{"train_examples": 42238, "crop_scale_min": 0.3, "color_jitter": 0.4, "norm_position": "pre", "hidden_act": "swiglu", "layers": 6, "residual_init": "none", "optimizer": "muon", "learning_rate": 0.0028, "max_grad_norm": 1.0, "epochs": 39.1, "final_lr_fraction": 0.1, "adamw_weight_decay_other_params": 0.05}
Rows from block 3, named by matrix and row number. Rows with one number belong to one neuron. Each number is 200 + 30 x the weight over the matrix's rms, rounded and kept within 0 to 999. All counts start at 0.
# gate: MLP gate (model.blocks.3.mlp.gate.weight, 1152x384), inputs 352-383
# fc1: MLP up (model.blocks.3.mlp.fc1.weight, 1152x384), inputs 352-383
# fc2: MLP down (model.blocks.3.mlp.fc2.weight, 384x1152, transposed), outputs 352-383
gate.681,207,161,154,190,209,226,193,134,209,198,163,218,218,149,173,221,182,207,164,185,205,213,176,199,230,223,207,240,213,219,219,181
gate.682,170,191,212,199,155,199,158,198,195,212,200,204,196,196,200,178,178,200,239,191,194,181,210,221,212,248,194,210,187,192,185,202
gate.683,206,247,229,169,215,235,228,184,214,193,150,180,216,244,215,219,193,141,172,217,254,221,187,162,178,213,194,217,241,209,235,197
gate.684,143,237,219,237,194,184,224,251,217,225,170,182,250,234,265,161,197,213,225,184,178,184,208,183,199,129,184,221,201,132,186,170
gate.686,244,286,241,216,291,155,116,152,185,201,136,195,170,214,229,166,193,210,174,167,228,187,182,169,178,177,170,166,259,181,166,202
gate.687,174,195,199,165,228,236,153,205,172,206,186,226,237,180,188,195,206,215,160,180,182,214,215,247,231,156,183,229,171,203,242,201
gate.688,178,244,166,231,269,197,194,105,222,153,224,181,209,162,226,215,144,242,251,217,155,277,161,182,238,200,208,225,166,131,173,174
gate.689,177,279,242,241,253,250,192,165,166,238,187,195,181,232,158,227,218,184,173,155,158,174,223,117,212,195,194,178,200,168,199,223
gate.690,217,147,143,267,274,157,205,207,202,194,165,183,171,177,192,188,166,202,216,163,224,202,211,193,216,239,190,249,251,184,198,280
gate.692,193,186,243,191,190,233,159,174,169,153,221,201,152,184,200,236,212,188,200,155,169,195,221,181,179,206,183,228,194,201,217,139
gate.693,216,233,193,214,230,235,189,174,212,237,262,204,204,258,213,252,164,197,222,275,160,237,212,256,236,187,167,212,272,194,238,225
gate.694,225,163,225,234,242,221,157,148,137,218,190,166,210,215,180,218,203,194,248,202,224,226,221,173,170,219,251,234,121,163,196,211
gate.695,180,184,212,222,253,167,212,187,203,186,196,204,216,193,212,192,205,185,193,170,217,250,251,248,227,184,214,227,206,220,195,153
gate.696,187,188,162,141,189,191,226,208,167,235,265,131,245,232,190,271,207,211,258,220,191,219,192,233,223,138,190,203,255,164,178,167
gate.697,194,210,230,183,213,191,259,231,216,227,168,236,190,180,186,188,252,193,232,154,161,222,142,167,189,201,237,181,233,181,208,218
gate.698,195,239,200,205,178,266,209,221,239,233,174,188,222,186,166,225,191,201,135,222,205,199,210,267,236,210,189,159,205,189,229,174
gate.699,173,236,245,196,187,168,162,181,200,232,238,228,203,191,156,175,238,135,174,235,192,162,128,207,164,153,249,178,151,168,269,203
gate.700,235,245,187,237,163,240,226,203,244,165,230,291,178,160,207,180,174,218,197,209,171,215,145,127,195,217,215,176,199,241,205,164
gate.701,287,163,202,231,212,222,167,167,182,161,217,215,158,191,152,203,229,161,177,178,171,218,132,185,204,197,229,153,180,236,282,219
gate.702,240,132,193,217,244,172,199,208,197,278,205,174,181,202,193,269,195,172,166,218,189,192,222,175,192,213,168,234,197,237,257,209
gate.703,204,148,239,208,216,164,240,159,213,151,153,266,190,180,199,218,177,206,220,208,172,178,194,180,199,153,253,181,192,186,215,165
gate.704,162,219,240,209,191,180,220,191,174,234,229,167,157,198,199,210,229,209,217,206,201,280,193,200,185,174,189,205,159,187,283,217
gate.705,210,231,210,211,203,168,228,198,196,227,134,217,202,207,202,206,171,199,152,208,218,224,250,211,196,191,236,162,229,149,229,229
gate.706,231,194,213,188,178,177,190,237,219,250,201,232,229,210,205,221,230,147,217,173,194,199,184,177,174,245,166,233,197,169,205,175
gate.707,151,218,206,157,219,184,193,200,251,278,230,223,161,248,189,158,148,187,226,220,213,230,197,264,151,232,170,174,181,190,190,216
gate.708,124,299,155,210,194,166,235,176,115,147,249,182,184,194,148,208,204,162,177,162,200,161,294,172,133,213,147,244,194,173,215,192
gate.709,178,139,218,188,196,178,202,180,200,181,207,193,209,214,150,200,218,218,180,201,190,208,175,201,194,234,194,201,197,179,236,173
gate.710,218,190,182,128,224,217,163,230,162,210,251,166,212,170,188,243,143,249,184,192,222,234,212,221,263,211,171,155,217,149,171,207
gate.711,203,218,240,207,162,184,208,204,199,164,173,206,179,224,170,229,228,192,220,235,228,196,209,226,216,192,169,200,175,170,206,214
gate.712,187,191,158,192,208,190,226,201,205,183,231,217,211,213,228,178,232,196,232,225,215,228,173,195,254,192,184,192,229,190,212,173
gate.713,210,247,182,206,193,154,202,209,189,190,210,159,176,248,227,143,205,171,266,252,190,162,158,197,240,184,199,180,192,213,241,241
gate.714,133,194,183,175,213,177,210,175,250,160,215,211,187,226,217,225,203,164,268,244,218,227,174,230,211,238,215,208,180,195,203,241
gate.715,216,179,163,243,193,167,158,173,200,179,213,239,329,202,192,193,198,178,203,220,216,222,227,204,154,156,157,204,220,132,239,145
gate.716,145,263,226,167,204,171,177,112,198,246,155,180,189,240,210,182,213,188,185,220,173,148,177,256,171,198,201,186,178,229,120,171
gate.717,217,276,178,268,165,235,167,257,181,280,200,244,226,210,197,185,184,144,227,205,219,155,233,161,176,163,164,240,171,189,257,210
gate.718,177,245,247,180,188,192,197,194,154,170,175,209,172,212,187,204,181,240,224,235,235,230,163,211,176,219,234,219,188,194,285,207
gate.719,217,216,204,221,213,193,183,228,204,192,217,220,173,213,183,221,190,215,217,193,196,202,199,196,183,211,212,155,194,185,210,194
gate.720,183,251,208,140,198,173,212,226,181,247,166,187,208,187,214,206,192,165,231,175,162,229,214,150,221,191,167,208,236,210,156,236
gate.721,213,211,172,227,254,220,248,170,232,178,156,195,215,218,192,210,206,243,236,140,241,216,202,217,208,220,234,178,201,177,227,231
gate.722,221,180,199,207,215,191,234,173,228,192,196,172,170,213,237,245,204,194,205,125,167,229,244,191,151,167,247,297,261,170,171,205
gate.723,237,177,159,207,215,187,197,160,186,209,189,207,226,202,156,228,179,214,200,208,217,186,225,228,196,219,204,211,307,210,193,188
gate.724,167,273,155,167,214,184,260,253,189,153,149,157,158,159,190,180,198,137,177,167,228,210,204,200,183,217,200,190,179,185,194,159
gate.725,198,226,207,203,178,163,143,219,178,228,189,198,174,200,162,188,208,176,199,192,165,189,196,224,204,174,182,228,188,233,203,232
gate.726,181,167,229,185,218,212,183,206,193,214,206,183,248,187,166,196,175,184,178,187,213,189,203,166,232,193,217,210,209,198,204,221
gate.727,221,182,182,249,225,240,233,208,179,222,161,214,196,140,213,229,239,241,210,240,176,201,175,206,200,213,150,250,178,202,227,234
gate.728,174,193,246,210,231,178,164,163,222,262,127,230,168,191,160,199,176,203,181,151,161,229,182,170,182,256,193,204,287,246,210,167
gate.729,202,129,185,164,216,284,230,164,241,199,185,287,166,184,149,117,231,257,193,149,189,200,202,185,195,244,222,241,209,206,227,241
gate.730,173,158,238,208,167,200,166,230,228,249,212,187,226,210,202,116,200,168,216,183,224,187,135,194,179,268,204,163,231,232,189,228
gate.731,241,170,251,203,194,175,162,161,148,189,206,195,226,265,216,249,182,250,175,157,201,192,197,222,183,196,229,194,222,208,263,219
gate.732,237,181,215,212,187,187,173,218,177,197,196,226,217,184,175,191,161,230,172,139,202,282,203,208,209,212,191,222,193,204,137,232
gate.733,168,228,177,187,170,249,166,216,105,253,157,197,156,171,196,210,205,160,177,129,154,207,206,193,187,232,215,202,133,213,160,189
gate.734,188,194,215,258,175,171,174,257,245,183,154,228,178,224,204,217,190,182,176,146,194,256,262,196,158,185,229,227,109,167,262,187
gate.735,210,226,163,214,149,164,165,153,183,177,241,226,231,239,192,204,198,213,180,228,186,204,189,222,204,235,225,203,205,209,226,223
gate.736,189,219,180,208,214,152,173,218,193,189,199,179,201,204,207,222,201,179,183,197,150,143,185,187,200,215,219,165,171,186,180,204
gate.737,194,177,202,199,238,211,170,135,183,200,260,186,205,229,208,196,176,186,216,176,210,216,192,152,190,158,172,184,195,193,192,188
gate.738,208,228,197,172,147,182,174,211,201,220,290,199,197,219,209,224,234,215,238,166,133,219,196,221,208,201,226,155,199,199,209,225
gate.739,185,191,240,161,194,193,226,171,174,212,236,183,245,234,245,253,231,208,200,212,196,226,195,166,205,189,149,213,267,264,203,199
gate.740,173,187,178,183,159,174,215,213,197,224,157,220,264,166,211,197,227,201,226,132,196,244,186,211,241,216,246,165,186,194,199,172
gate.741,191,199,159,185,170,246,162,192,224,251,194,205,176,179,126,223,158,243,209,168,173,131,146,212,216,134,185,225,175,233,173,232
gate.742,172,221,205,186,199,196,188,216,246,220,217,207,203,208,181,174,218,239,203,234,163,174,185,150,174,147,247,195,241,211,186,196
gate.743,106,193,209,209,235,235,158,209,263,204,222,176,227,212,248,182,164,159,164,241,184,243,164,199,176,173,175,152,177,219,195,221
gate.744,171,172,196,194,173,193,209,221,230,195,182,177,226,198,162,211,239,208,243,172,184,200,204,217,190,239,179,176,215,195,175,210
gate.745,212,231,243,183,178,205,155,199,171,186,164,234,172,228,241,218,223,223,210,190,207,208,190,236,162,202,190,195,178,173,213,196
gate.746,193,210,177,246,217,226,192,219,162,210,224,239,206,185,166,167,198,184,189,220,200,211,205,195,202,198,182,190,185,172,192,210
gate.747,177,227,204,213,206,183,180,155,194,190,148,195,202,216,203,227,214,182,267,219,216,196,166,148,254,212,208,177,163,186,228,219
fc1.681,231,206,214,200,162,184,192,143,280,196,211,186,201,221,243,240,173,235,223,156,198,222,184,217,198,229,214,111,259,224,205,171
fc1.682,200,209,195,181,170,218,200,229,192,243,215,198,207,198,213,232,159,205,216,208,188,193,197,172,187,173,189,220,188,186,186,191
fc1.683,242,171,228,222,234,226,231,174,230,144,202,259,237,181,217,214,203,190,199,213,186,186,247,232,245,187,175,239,187,195,212,204
fc1.684,209,172,250,226,143,209,245,133,294,190,266,178,158,221,193,248,194,195,221,190,156,164,190,222,204,172,186,158,243,180,233,227
fc1.686,151,120,117,161,146,181,228,174,190,225,255,175,159,225,238,184,240,182,216,197,187,188,181,184,247,201,121,243,180,160,220,210
fc1.687,189,127,218,186,246,189,149,166,176,253,167,207,255,197,194,144,195,213,188,208,182,161,229,216,208,184,182,267,190,157,220,184
fc1.688,240,176,236,238,241,209,221,213,209,234,227,246,205,145,219,180,275,244,233,161,200,210,229,208,197,183,241,218,261,258,276,160
fc1.689,252,221,198,176,195,212,138,190,199,215,202,205,210,191,168,227,195,213,136,197,170,178,228,175,194,165,228,226,169,190,190,179
fc1.690,144,129,159,251,207,226,154,198,171,209,200,218,213,201,164,230,227,236,171,227,152,208,208,230,214,177,207,245,248,255,190,157
fc1.692,207,154,196,163,201,190,285,159,156,277,159,183,198,190,165,218,278,188,139,164,227,207,201,265,246,260,224,197,187,273,114,187
fc1.693,217,176,183,273,189,161,153,186,159,226,189,230,154,206,224,197,173,170,166,257,175,246,168,269,210,238,196,230,205,181,244,209
fc1.694,169,283,214,243,202,275,211,224,188,188,192,164,198,169,185,189,164,198,195,160,229,209,235,224,197,187,219,176,161,207,195,191
fc1.695,211,185,182,157,218,149,203,225,236,259,242,228,160,210,187,211,199,151,220,188,157,181,208,232,163,241,210,201,237,248,162,191
fc1.696,211,198,174,154,206,237,229,224,192,253,218,187,150,177,157,184,231,152,166,174,233,231,193,199,161,210,230,231,198,201,175,200
fc1.697,167,205,232,212,205,219,219,219,148,217,217,217,173,198,192,178,192,237,207,162,223,86,229,198,181,188,207,142,195,186,232,178
fc1.698,198,226,248,208,235,179,233,203,203,201,177,214,187,205,223,233,201,195,209,197,201,230,185,218,137,197,200,204,202,170,192,227
fc1.699,202,211,264,241,177,159,241,127,173,231,173,218,148,252,177,172,219,174,232,202,295,163,175,207,170,191,186,156,157,222,179,221
fc1.700,193,199,230,217,228,190,167,192,214,226,231,175,165,211,157,230,313,160,195,252,278,159,191,191,166,215,167,243,204,194,174,207
fc1.701,186,202,215,121,209,209,221,206,246,215,129,158,201,223,217,216,193,222,205,188,273,189,220,79,235,149,187,249,220,216,211,168
fc1.702,152,222,258,282,175,232,134,314,244,197,217,178,235,164,200,196,206,213,198,227,209,224,255,178,123,252,221,181,231,226,220,164
fc1.703,202,259,177,197,190,217,140,213,214,226,184,152,222,228,219,165,235,196,186,161,209,195,252,153,213,172,168,192,222,179,233,177
fc1.704,189,177,164,170,178,205,195,239,276,176,150,197,243,170,211,202,179,271,226,238,252,170,153,235,155,132,171,218,219,230,96,240
fc1.705,151,217,197,191,194,195,164,222,266,201,170,236,153,152,198,193,163,194,204,243,208,212,201,211,138,237,182,144,207,215,199,215
fc1.706,160,195,175,199,207,197,194,202,191,167,177,188,216,219,195,180,184,220,187,205,229,186,218,192,216,203,187,193,173,175,215,212
fc1.707,215,181,94,161,233,214,176,226,235,196,146,202,205,201,209,228,236,238,253,205,190,196,173,190,216,166,246,172,169,191,241,229
fc1.708,208,187,138,156,259,248,182,155,198,219,226,197,249,186,173,205,170,268,202,217,240,187,212,129,192,247,245,212,261,178,136,212
fc1.709,160,209,131,232,207,148,223,234,209,239,210,210,206,184,222,190,178,219,221,199,196,204,218,208,196,159,195,202,211,198,187,167
fc1.710,211,171,196,163,270,184,209,227,186,227,168,220,192,212,255,173,154,192,152,226,233,192,174,213,227,145,173,201,167,204,174,169
fc1.711,206,170,204,202,208,188,202,193,216,188,205,182,189,180,215,200,229,200,200,221,188,185,193,199,233,192,191,207,186,203,156,188
fc1.712,252,198,191,214,205,173,250,158,229,190,170,162,191,197,148,223,226,248,174,158,203,192,210,196,180,189,170,159,146,202,203,242
fc1.713,231,241,232,222,137,217,231,240,178,212,194,188,178,218,233,158,211,196,265,231,198,158,172,207,214,191,213,250,205,230,227,214
fc1.714,212,203,197,186,209,183,220,293,222,187,180,178,218,187,215,163,179,183,247,201,207,157,266,206,225,178,260,202,204,184,199,193
fc1.715,191,206,154,139,195,216,216,209,224,179,191,235,234,171,181,228,185,189,214,228,176,175,234,199,232,195,264,164,208,194,197,208
fc1.716,209,206,217,292,197,161,228,194,199,235,176,204,239,219,201,188,224,243,180,144,176,182,190,158,186,127,196,220,230,192,231,176
fc1.717,179,214,188,184,219,208,217,227,179,185,188,196,260,234,222,172,206,262,193,161,199,189,253,192,185,193,190,172,149,190,240,178
fc1.718,219,200,174,159,194,176,218,203,183,231,246,212,246,210,174,279,221,195,172,248,233,175,139,168,169,205,228,214,155,177,171,174
fc1.719,226,187,203,232,231,242,188,221,188,194,209,177,187,168,195,220,216,187,201,207,232,244,219,229,213,235,197,223,206,182,212,208
fc1.720,267,276,212,222,226,173,194,189,163,188,212,179,189,169,225,218,184,179,223,232,113,187,270,163,202,204,141,219,242,178,217,189
fc1.721,236,198,189,138,214,235,210,186,192,221,216,206,237,191,185,148,191,223,171,182,203,210,214,208,196,192,220,201,189,193,220,222
fc1.722,203,149,100,189,187,181,192,192,174,187,213,246,211,190,181,212,134,193,242,187,212,168,183,211,221,235,168,183,185,186,143,244
fc1.723,176,236,169,213,193,206,205,173,164,189,187,153,203,174,212,213,237,192,200,225,179,205,169,119,208,241,169,222,171,197,165,204
fc1.724,231,114,200,216,178,194,195,174,215,187,236,184,229,260,197,225,237,201,204,155,174,191,198,163,196,122,210,237,153,188,171,313
fc1.725,245,206,195,204,188,187,186,223,239,135,211,130,195,176,183,224,196,191,208,207,200,210,220,207,213,175,219,215,243,190,222,186
fc1.726,211,221,203,164,181,169,194,185,193,217,218,181,167,197,250,121,249,186,214,178,179,193,202,253,198,155,245,205,228,221,184,227
fc1.727,189,139,188,223,227,225,219,172,150,161,227,239,229,190,188,237,230,238,203,192,163,266,170,143,198,223,241,215,219,185,200,201
fc1.728,249,179,172,218,178,175,178,196,223,209,167,259,216,173,188,198,183,229,172,195,143,200,258,207,208,220,172,200,223,209,258,209
fc1.729,200,210,174,229,183,200,257,200,246,203,172,238,133,144,293,200,199,278,210,263,166,172,185,184,234,178,196,220,249,166,141,180
fc1.730,245,233,129,242,164,240,258,226,199,164,232,172,197,169,211,271,218,208,228,213,226,215,242,169,221,160,170,162,202,164,190,184
fc1.731,236,176,219,293,113,177,193,184,166,255,228,142,221,217,163,251,163,183,165,279,187,179,224,209,183,216,227,232,147,163,191,224
fc1.732,217,185,182,157,219,192,250,188,188,276,166,205,223,185,212,233,129,246,189,194,226,259,215,205,200,229,190,215,204,256,173,218
fc1.733,197,213,152,226,225,181,249,228,222,205,188,206,225,232,212,193,236,247,226,219,180,235,224,246,175,125,160,176,222,195,186,209
fc1.734,190,197,155,196,242,188,199,225,178,255,253,187,192,185,196,197,221,232,236,96,287,145,178,202,172,202,167,219,165,225,199,259
fc1.735,205,190,198,191,235,232,228,253,203,223,172,181,192,181,164,202,203,214,211,206,188,207,239,181,169,137,192,233,212,190,172,181
fc1.736,158,177,194,195,203,207,215,189,248,194,201,217,206,167,203,181,223,202,169,167,260,192,208,191,207,191,215,149,232,201,192,195
fc1.737,228,215,191,181,223,207,177,177,147,236,187,195,194,210,154,224,142,202,183,175,176,198,201,216,227,198,236,230,159,192,252,229
fc1.738,195,218,241,173,200,221,161,190,244,224,246,243,212,180,270,120,146,125,158,264,188,265,235,205,145,185,183,251,219,240,249,209
fc1.739,187,189,250,265,153,243,205,220,217,216,216,173,189,183,173,221,195,253,240,177,209,182,201,196,186,211,182,238,203,231,158,194
fc1.740,190,189,182,180,236,166,173,224,148,212,210,191,240,202,215,221,236,202,191,179,174,242,125,229,258,209,229,203,159,233,210,127
fc1.741,162,245,214,207,155,207,157,183,238,182,229,214,215,322,266,217,225,114,162,178,215,166,267,209,192,219,235,162,218,186,177,183
fc1.742,178,201,202,169,229,227,201,213,215,232,231,207,185,229,223,184,231,171,221,198,208,191,238,193,214,233,204,188,194,219,212,212
fc1.743,232,217,202,174,190,118,233,168,181,220,173,204,215,226,189,186,222,247,241,216,224,150,212,181,237,195,197,233,225,213,220,224
fc1.744,202,152,143,223,198,160,152,225,184,198,167,186,217,200,206,205,207,191,194,197,194,194,230,186,164,189,156,204,174,173,196,223
fc1.745,201,181,170,188,240,191,141,210,212,224,189,233,223,242,243,203,209,193,194,167,220,222,202,191,221,194,207,192,209,160,245,203
fc1.746,201,170,191,172,224,229,232,179,195,186,191,173,162,224,182,210,158,189,183,182,191,192,187,177,160,193,215,168,210,209,215,247
fc1.747,249,233,191,214,192,251,155,185,191,205,197,160,217,274,199,229,219,180,180,170,151,148,236,191,115,222,193,196,179,219,195,192
fc2.681,196,176,204,198,225,217,237,243,228,167,220,221,196,211,187,203,172,191,177,166,218,213,207,268,211,208,229,203,219,152,155,174
fc2.682,179,212,185,204,210,207,223,204,186,203,177,203,199,216,179,200,179,209,187,190,206,194,230,236,177,207,178,194,175,193,199,208
fc2.683,221,178,241,205,236,206,218,240,188,190,225,207,190,167,195,186,167,171,203,183,246,229,177,193,189,214,159,185,177,182,210,160
fc2.684,197,160,200,211,197,235,188,188,177,207,184,219,224,194,202,201,183,156,167,170,189,178,217,202,189,155,220,225,151,193,197,176
fc2.686,215,116,199,160,152,197,280,206,232,212,150,235,180,244,135,224,176,243,170,217,238,314,267,174,242,244,189,209,205,228,180,216
fc2.687,207,169,195,236,195,201,234,139,211,169,186,206,227,163,187,198,240,205,193,203,171,202,242,165,205,216,168,204,140,244,178,175
fc2.688,155,141,275,215,281,188,223,185,234,171,199,183,194,250,163,214,155,176,287,226,229,228,241,181,186,239,239,170,190,231,198,196
fc2.689,145,261,209,184,148,150,155,191,138,166,198,145,235,179,199,201,178,160,202,235,214,230,204,206,194,229,168,177,232,229,194,192
fc2.690,217,232,305,215,151,200,200,187,217,154,183,219,190,196,186,200,221,179,181,228,160,195,191,221,245,163,199,217,223,167,214,160
fc2.692,181,278,215,242,180,236,158,252,204,228,222,205,196,157,215,218,184,177,176,186,227,186,200,140,224,256,242,218,207,195,207,204
fc2.693,221,235,192,224,187,232,188,217,224,194,208,156,248,189,175,165,185,159,219,201,171,202,172,185,155,227,162,242,178,196,140,219
fc2.694,155,272,285,154,247,199,155,216,221,197,199,198,204,214,180,188,180,226,243,233,191,201,166,167,166,181,192,199,151,222,164,215
fc2.695,183,235,192,207,140,198,175,211,162,187,240,178,236,174,153,201,185,234,224,227,208,171,185,216,188,176,167,161,172,220,203,175
fc2.696,146,190,216,155,232,216,195,207,215,189,185,241,216,244,171,160,182,206,199,207,242,169,212,152,185,164,133,178,169,207,224,171
fc2.697,195,225,255,208,152,193,177,197,227,171,239,203,187,200,232,196,220,206,200,215,220,206,230,232,219,215,142,233,180,202,195,202
fc2.698,194,248,168,220,177,190,182,189,246,231,210,244,194,167,204,161,219,217,238,237,181,174,224,223,254,161,182,192,210,230,140,187
fc2.699,193,285,125,219,201,168,211,253,161,216,198,232,167,133,180,227,181,268,240,213,176,248,251,202,201,218,170,214,267,211,230,222
fc2.700,223,175,150,232,140,198,164,247,185,227,142,197,220,231,277,142,132,188,209,194,173,213,163,227,179,256,194,167,217,225,197,184
fc2.701,193,206,191,176,224,138,247,180,176,165,212,252,163,242,213,182,243,256,255,199,222,201,203,223,188,218,223,202,172,211,189,222
fc2.702,254,226,196,234,153,247,215,162,145,213,163,115,194,194,283,256,154,139,225,189,154,178,167,220,204,172,203,163,129,187,177,181
fc2.703,195,185,215,169,151,214,198,217,205,202,181,191,174,196,198,219,184,197,251,208,225,214,175,210,169,204,190,188,239,205,182,211
fc2.704,188,210,180,241,220,224,253,178,194,247,198,199,172,212,230,164,208,170,220,217,243,219,254,227,246,222,245,222,239,134,233,200
fc2.705,190,187,219,164,242,243,213,195,290,213,223,202,181,234,200,160,243,181,185,169,227,189,179,208,233,216,209,174,232,139,164,169
fc2.706,189,203,190,186,166,198,155,215,219,176,178,226,210,175,227,166,182,217,182,207,200,208,164,213,206,217,221,233,189,192,234,149
fc2.707,214,223,269,205,203,222,163,149,232,220,195,248,209,201,230,165,159,215,200,234,192,213,180,212,159,191,226,203,275,222,155,164
fc2.708,215,94,266,223,162,232,163,163,223,258,193,231,198,194,221,153,193,201,238,237,238,205,186,207,230,199,209,171,247,159,191,149
fc2.709,192,200,179,206,220,166,192,201,228,211,192,243,202,189,224,159,209,217,188,182,211,202,213,211,185,235,197,192,225,191,202,211
fc2.710,246,252,146,190,182,241,182,218,175,158,227,164,221,142,153,210,231,235,184,244,195,184,229,194,182,248,155,222,213,163,137,153
fc2.711,214,196,222,159,160,165,163,199,184,180,162,175,217,226,185,185,172,179,190,203,194,184,188,175,184,166,185,202,191,200,173,194
fc2.712,224,169,199,208,219,160,226,255,196,233,188,169,170,186,187,194,208,154,158,196,229,246,238,220,217,178,210,212,164,225,152,139
fc2.713,149,286,173,282,166,185,234,227,204,220,198,197,156,170,159,269,199,199,202,213,171,213,198,184,211,201,182,157,228,227,201,209
fc2.714,153,165,223,123,276,234,179,202,210,229,253,218,166,193,209,195,232,256,185,153,203,197,233,208,184,166,186,138,127,255,154,220
fc2.715,209,260,207,212,216,162,257,157,206,213,166,198,160,210,238,200,115,229,184,201,211,256,208,188,210,197,193,211,285,255,177,170
fc2.716,160,194,204,198,203,223,227,171,169,215,230,216,180,250,207,197,215,234,156,213,226,185,165,229,214,180,251,214,221,215,199,202
fc2.717,181,243,226,218,190,167,197,165,229,197,207,191,206,238,131,208,206,179,177,180,155,191,232,235,200,154,180,245,229,192,192,271
fc2.718,202,202,229,198,206,214,190,202,203,183,183,263,170,217,220,134,213,151,192,174,195,151,147,190,187,174,157,229,183,222,163,180
fc2.719,197,195,213,184,177,176,212,205,230,211,216,198,213,197,203,186,235,201,211,194,213,191,189,201,202,207,189,198,215,226,200,164
fc2.720,151,226,243,150,191,211,191,190,182,198,143,211,252,154,203,242,250,234,210,186,216,117,196,239,177,201,195,188,183,142,219,202
fc2.721,187,191,176,181,200,195,215,193,217,216,211,216,192,171,193,245,212,197,216,215,219,216,189,204,166,179,199,197,180,229,233,233
fc2.722,259,232,180,263,189,189,277,256,222,199,159,210,241,192,264,201,159,202,193,200,184,180,182,221,225,175,200,199,229,194,201,188
fc2.723,158,196,210,186,156,218,193,211,245,244,180,247,167,201,210,244,145,186,178,205,189,176,209,224,210,184,241,184,189,193,232,222
fc2.724,133,150,200,168,181,129,173,231,180,225,238,195,183,239,223,223,206,181,224,211,198,240,233,224,158,166,183,239,213,193,282,242
fc2.725,230,203,196,181,198,189,202,196,142,215,161,185,192,186,191,196,170,232,215,168,245,226,189,230,191,239,179,190,205,213,178,238
fc2.726,195,235,198,162,154,175,163,197,224,179,182,214,150,197,217,196,179,207,175,197,217,192,220,244,211,217,210,259,206,222,209,223
fc2.727,222,243,180,184,220,157,194,213,210,165,224,203,220,182,190,228,240,202,139,190,183,185,228,195,160,148,206,168,199,249,195,195
fc2.728,149,240,255,176,216,207,201,236,235,198,162,143,195,236,146,174,165,214,207,169,240,147,132,233,172,238,203,224,219,251,165,207
fc2.729,196,200,216,180,156,193,251,216,226,177,281,218,194,193,194,239,203,169,137,208,194,227,187,237,213,195,179,193,223,173,231,249
fc2.730,183,163,253,129,153,179,171,181,189,151,248,212,176,175,175,197,175,196,221,220,188,215,185,201,242,213,206,166,178,214,181,199
fc2.731,182,161,207,183,188,236,177,204,191,172,245,166,199,159,172,225,220,204,165,235,167,220,190,189,193,233,210,224,218,210,207,224
fc2.732,203,211,258,171,202,205,219,192,164,159,217,183,226,205,210,172,149,176,189,224,147,174,251,168,231,191,186,183,223,193,139,254
fc2.733,228,264,183,237,222,215,228,144,148,86,198,176,181,218,188,152,171,174,229,253,215,187,183,174,210,244,205,234,221,178,194,144
fc2.734,169,240,192,168,223,179,255,217,144,237,172,234,237,268,200,191,161,185,211,215,196,236,216,187,235,190,156,239,236,193,241,143
fc2.735,205,203,196,251,213,186,202,197,202,162,207,207,231,178,163,203,191,217,163,220,236,211,236,244,221,224,196,174,208,179,207,231
fc2.736,224,193,214,175,202,160,222,204,213,237,207,197,163,207,222,208,177,174,146,200,160,216,222,197,240,219,192,238,163,220,161,174
fc2.737,150,138,170,181,148,180,194,142,220,242,228,181,193,209,228,153,238,184,206,180,235,284,193,178,171,178,219,206,182,153,174,255
fc2.738,211,181,161,222,250,258,257,217,134,230,160,180,199,214,275,193,127,232,229,152,205,184,229,203,226,225,213,169,201,219,215,211
fc2.739,153,185,207,164,246,178,257,226,177,219,207,181,230,191,220,162,271,120,144,195,198,192,228,143,190,191,167,241,157,169,248,177
fc2.740,218,203,232,177,214,202,181,223,224,180,219,250,221,246,209,212,128,165,208,200,159,183,176,221,211,189,171,194,174,192,146,246
fc2.741,171,277,165,199,195,252,153,181,220,168,191,253,220,171,108,144,201,220,256,152,234,149,214,209,216,254,250,198,171,203,192,201
fc2.742,188,201,241,195,198,211,223,203,191,174,197,199,237,202,205,236,220,204,210,233,175,192,194,188,183,179,217,194,202,197,203,223
fc2.743,141,250,187,179,177,162,166,210,221,263,262,170,178,191,162,221,241,220,187,201,201,189,150,293,223,233,178,200,205,146,240,231
fc2.744,198,226,224,213,178,228,200,275,201,188,189,226,218,208,168,193,213,197,245,180,207,198,207,196,236,191,211,200,248,194,184,202
fc2.745,210,227,208,170,226,236,217,227,184,169,185,231,188,154,192,136,180,192,204,238,193,178,229,159,207,161,204,201,179,172,174,184
fc2.746,186,170,236,167,181,162,206,196,182,188,228,240,223,181,214,191,182,208,178,194,168,214,240,194,200,182,170,206,157,231,212,183
fc2.747,164,205,188,173,201,175,146,164,248,124,227,172,141,163,200,211,180,218,181,232,202,233,208,202,158,224,185,201,208,196,161,157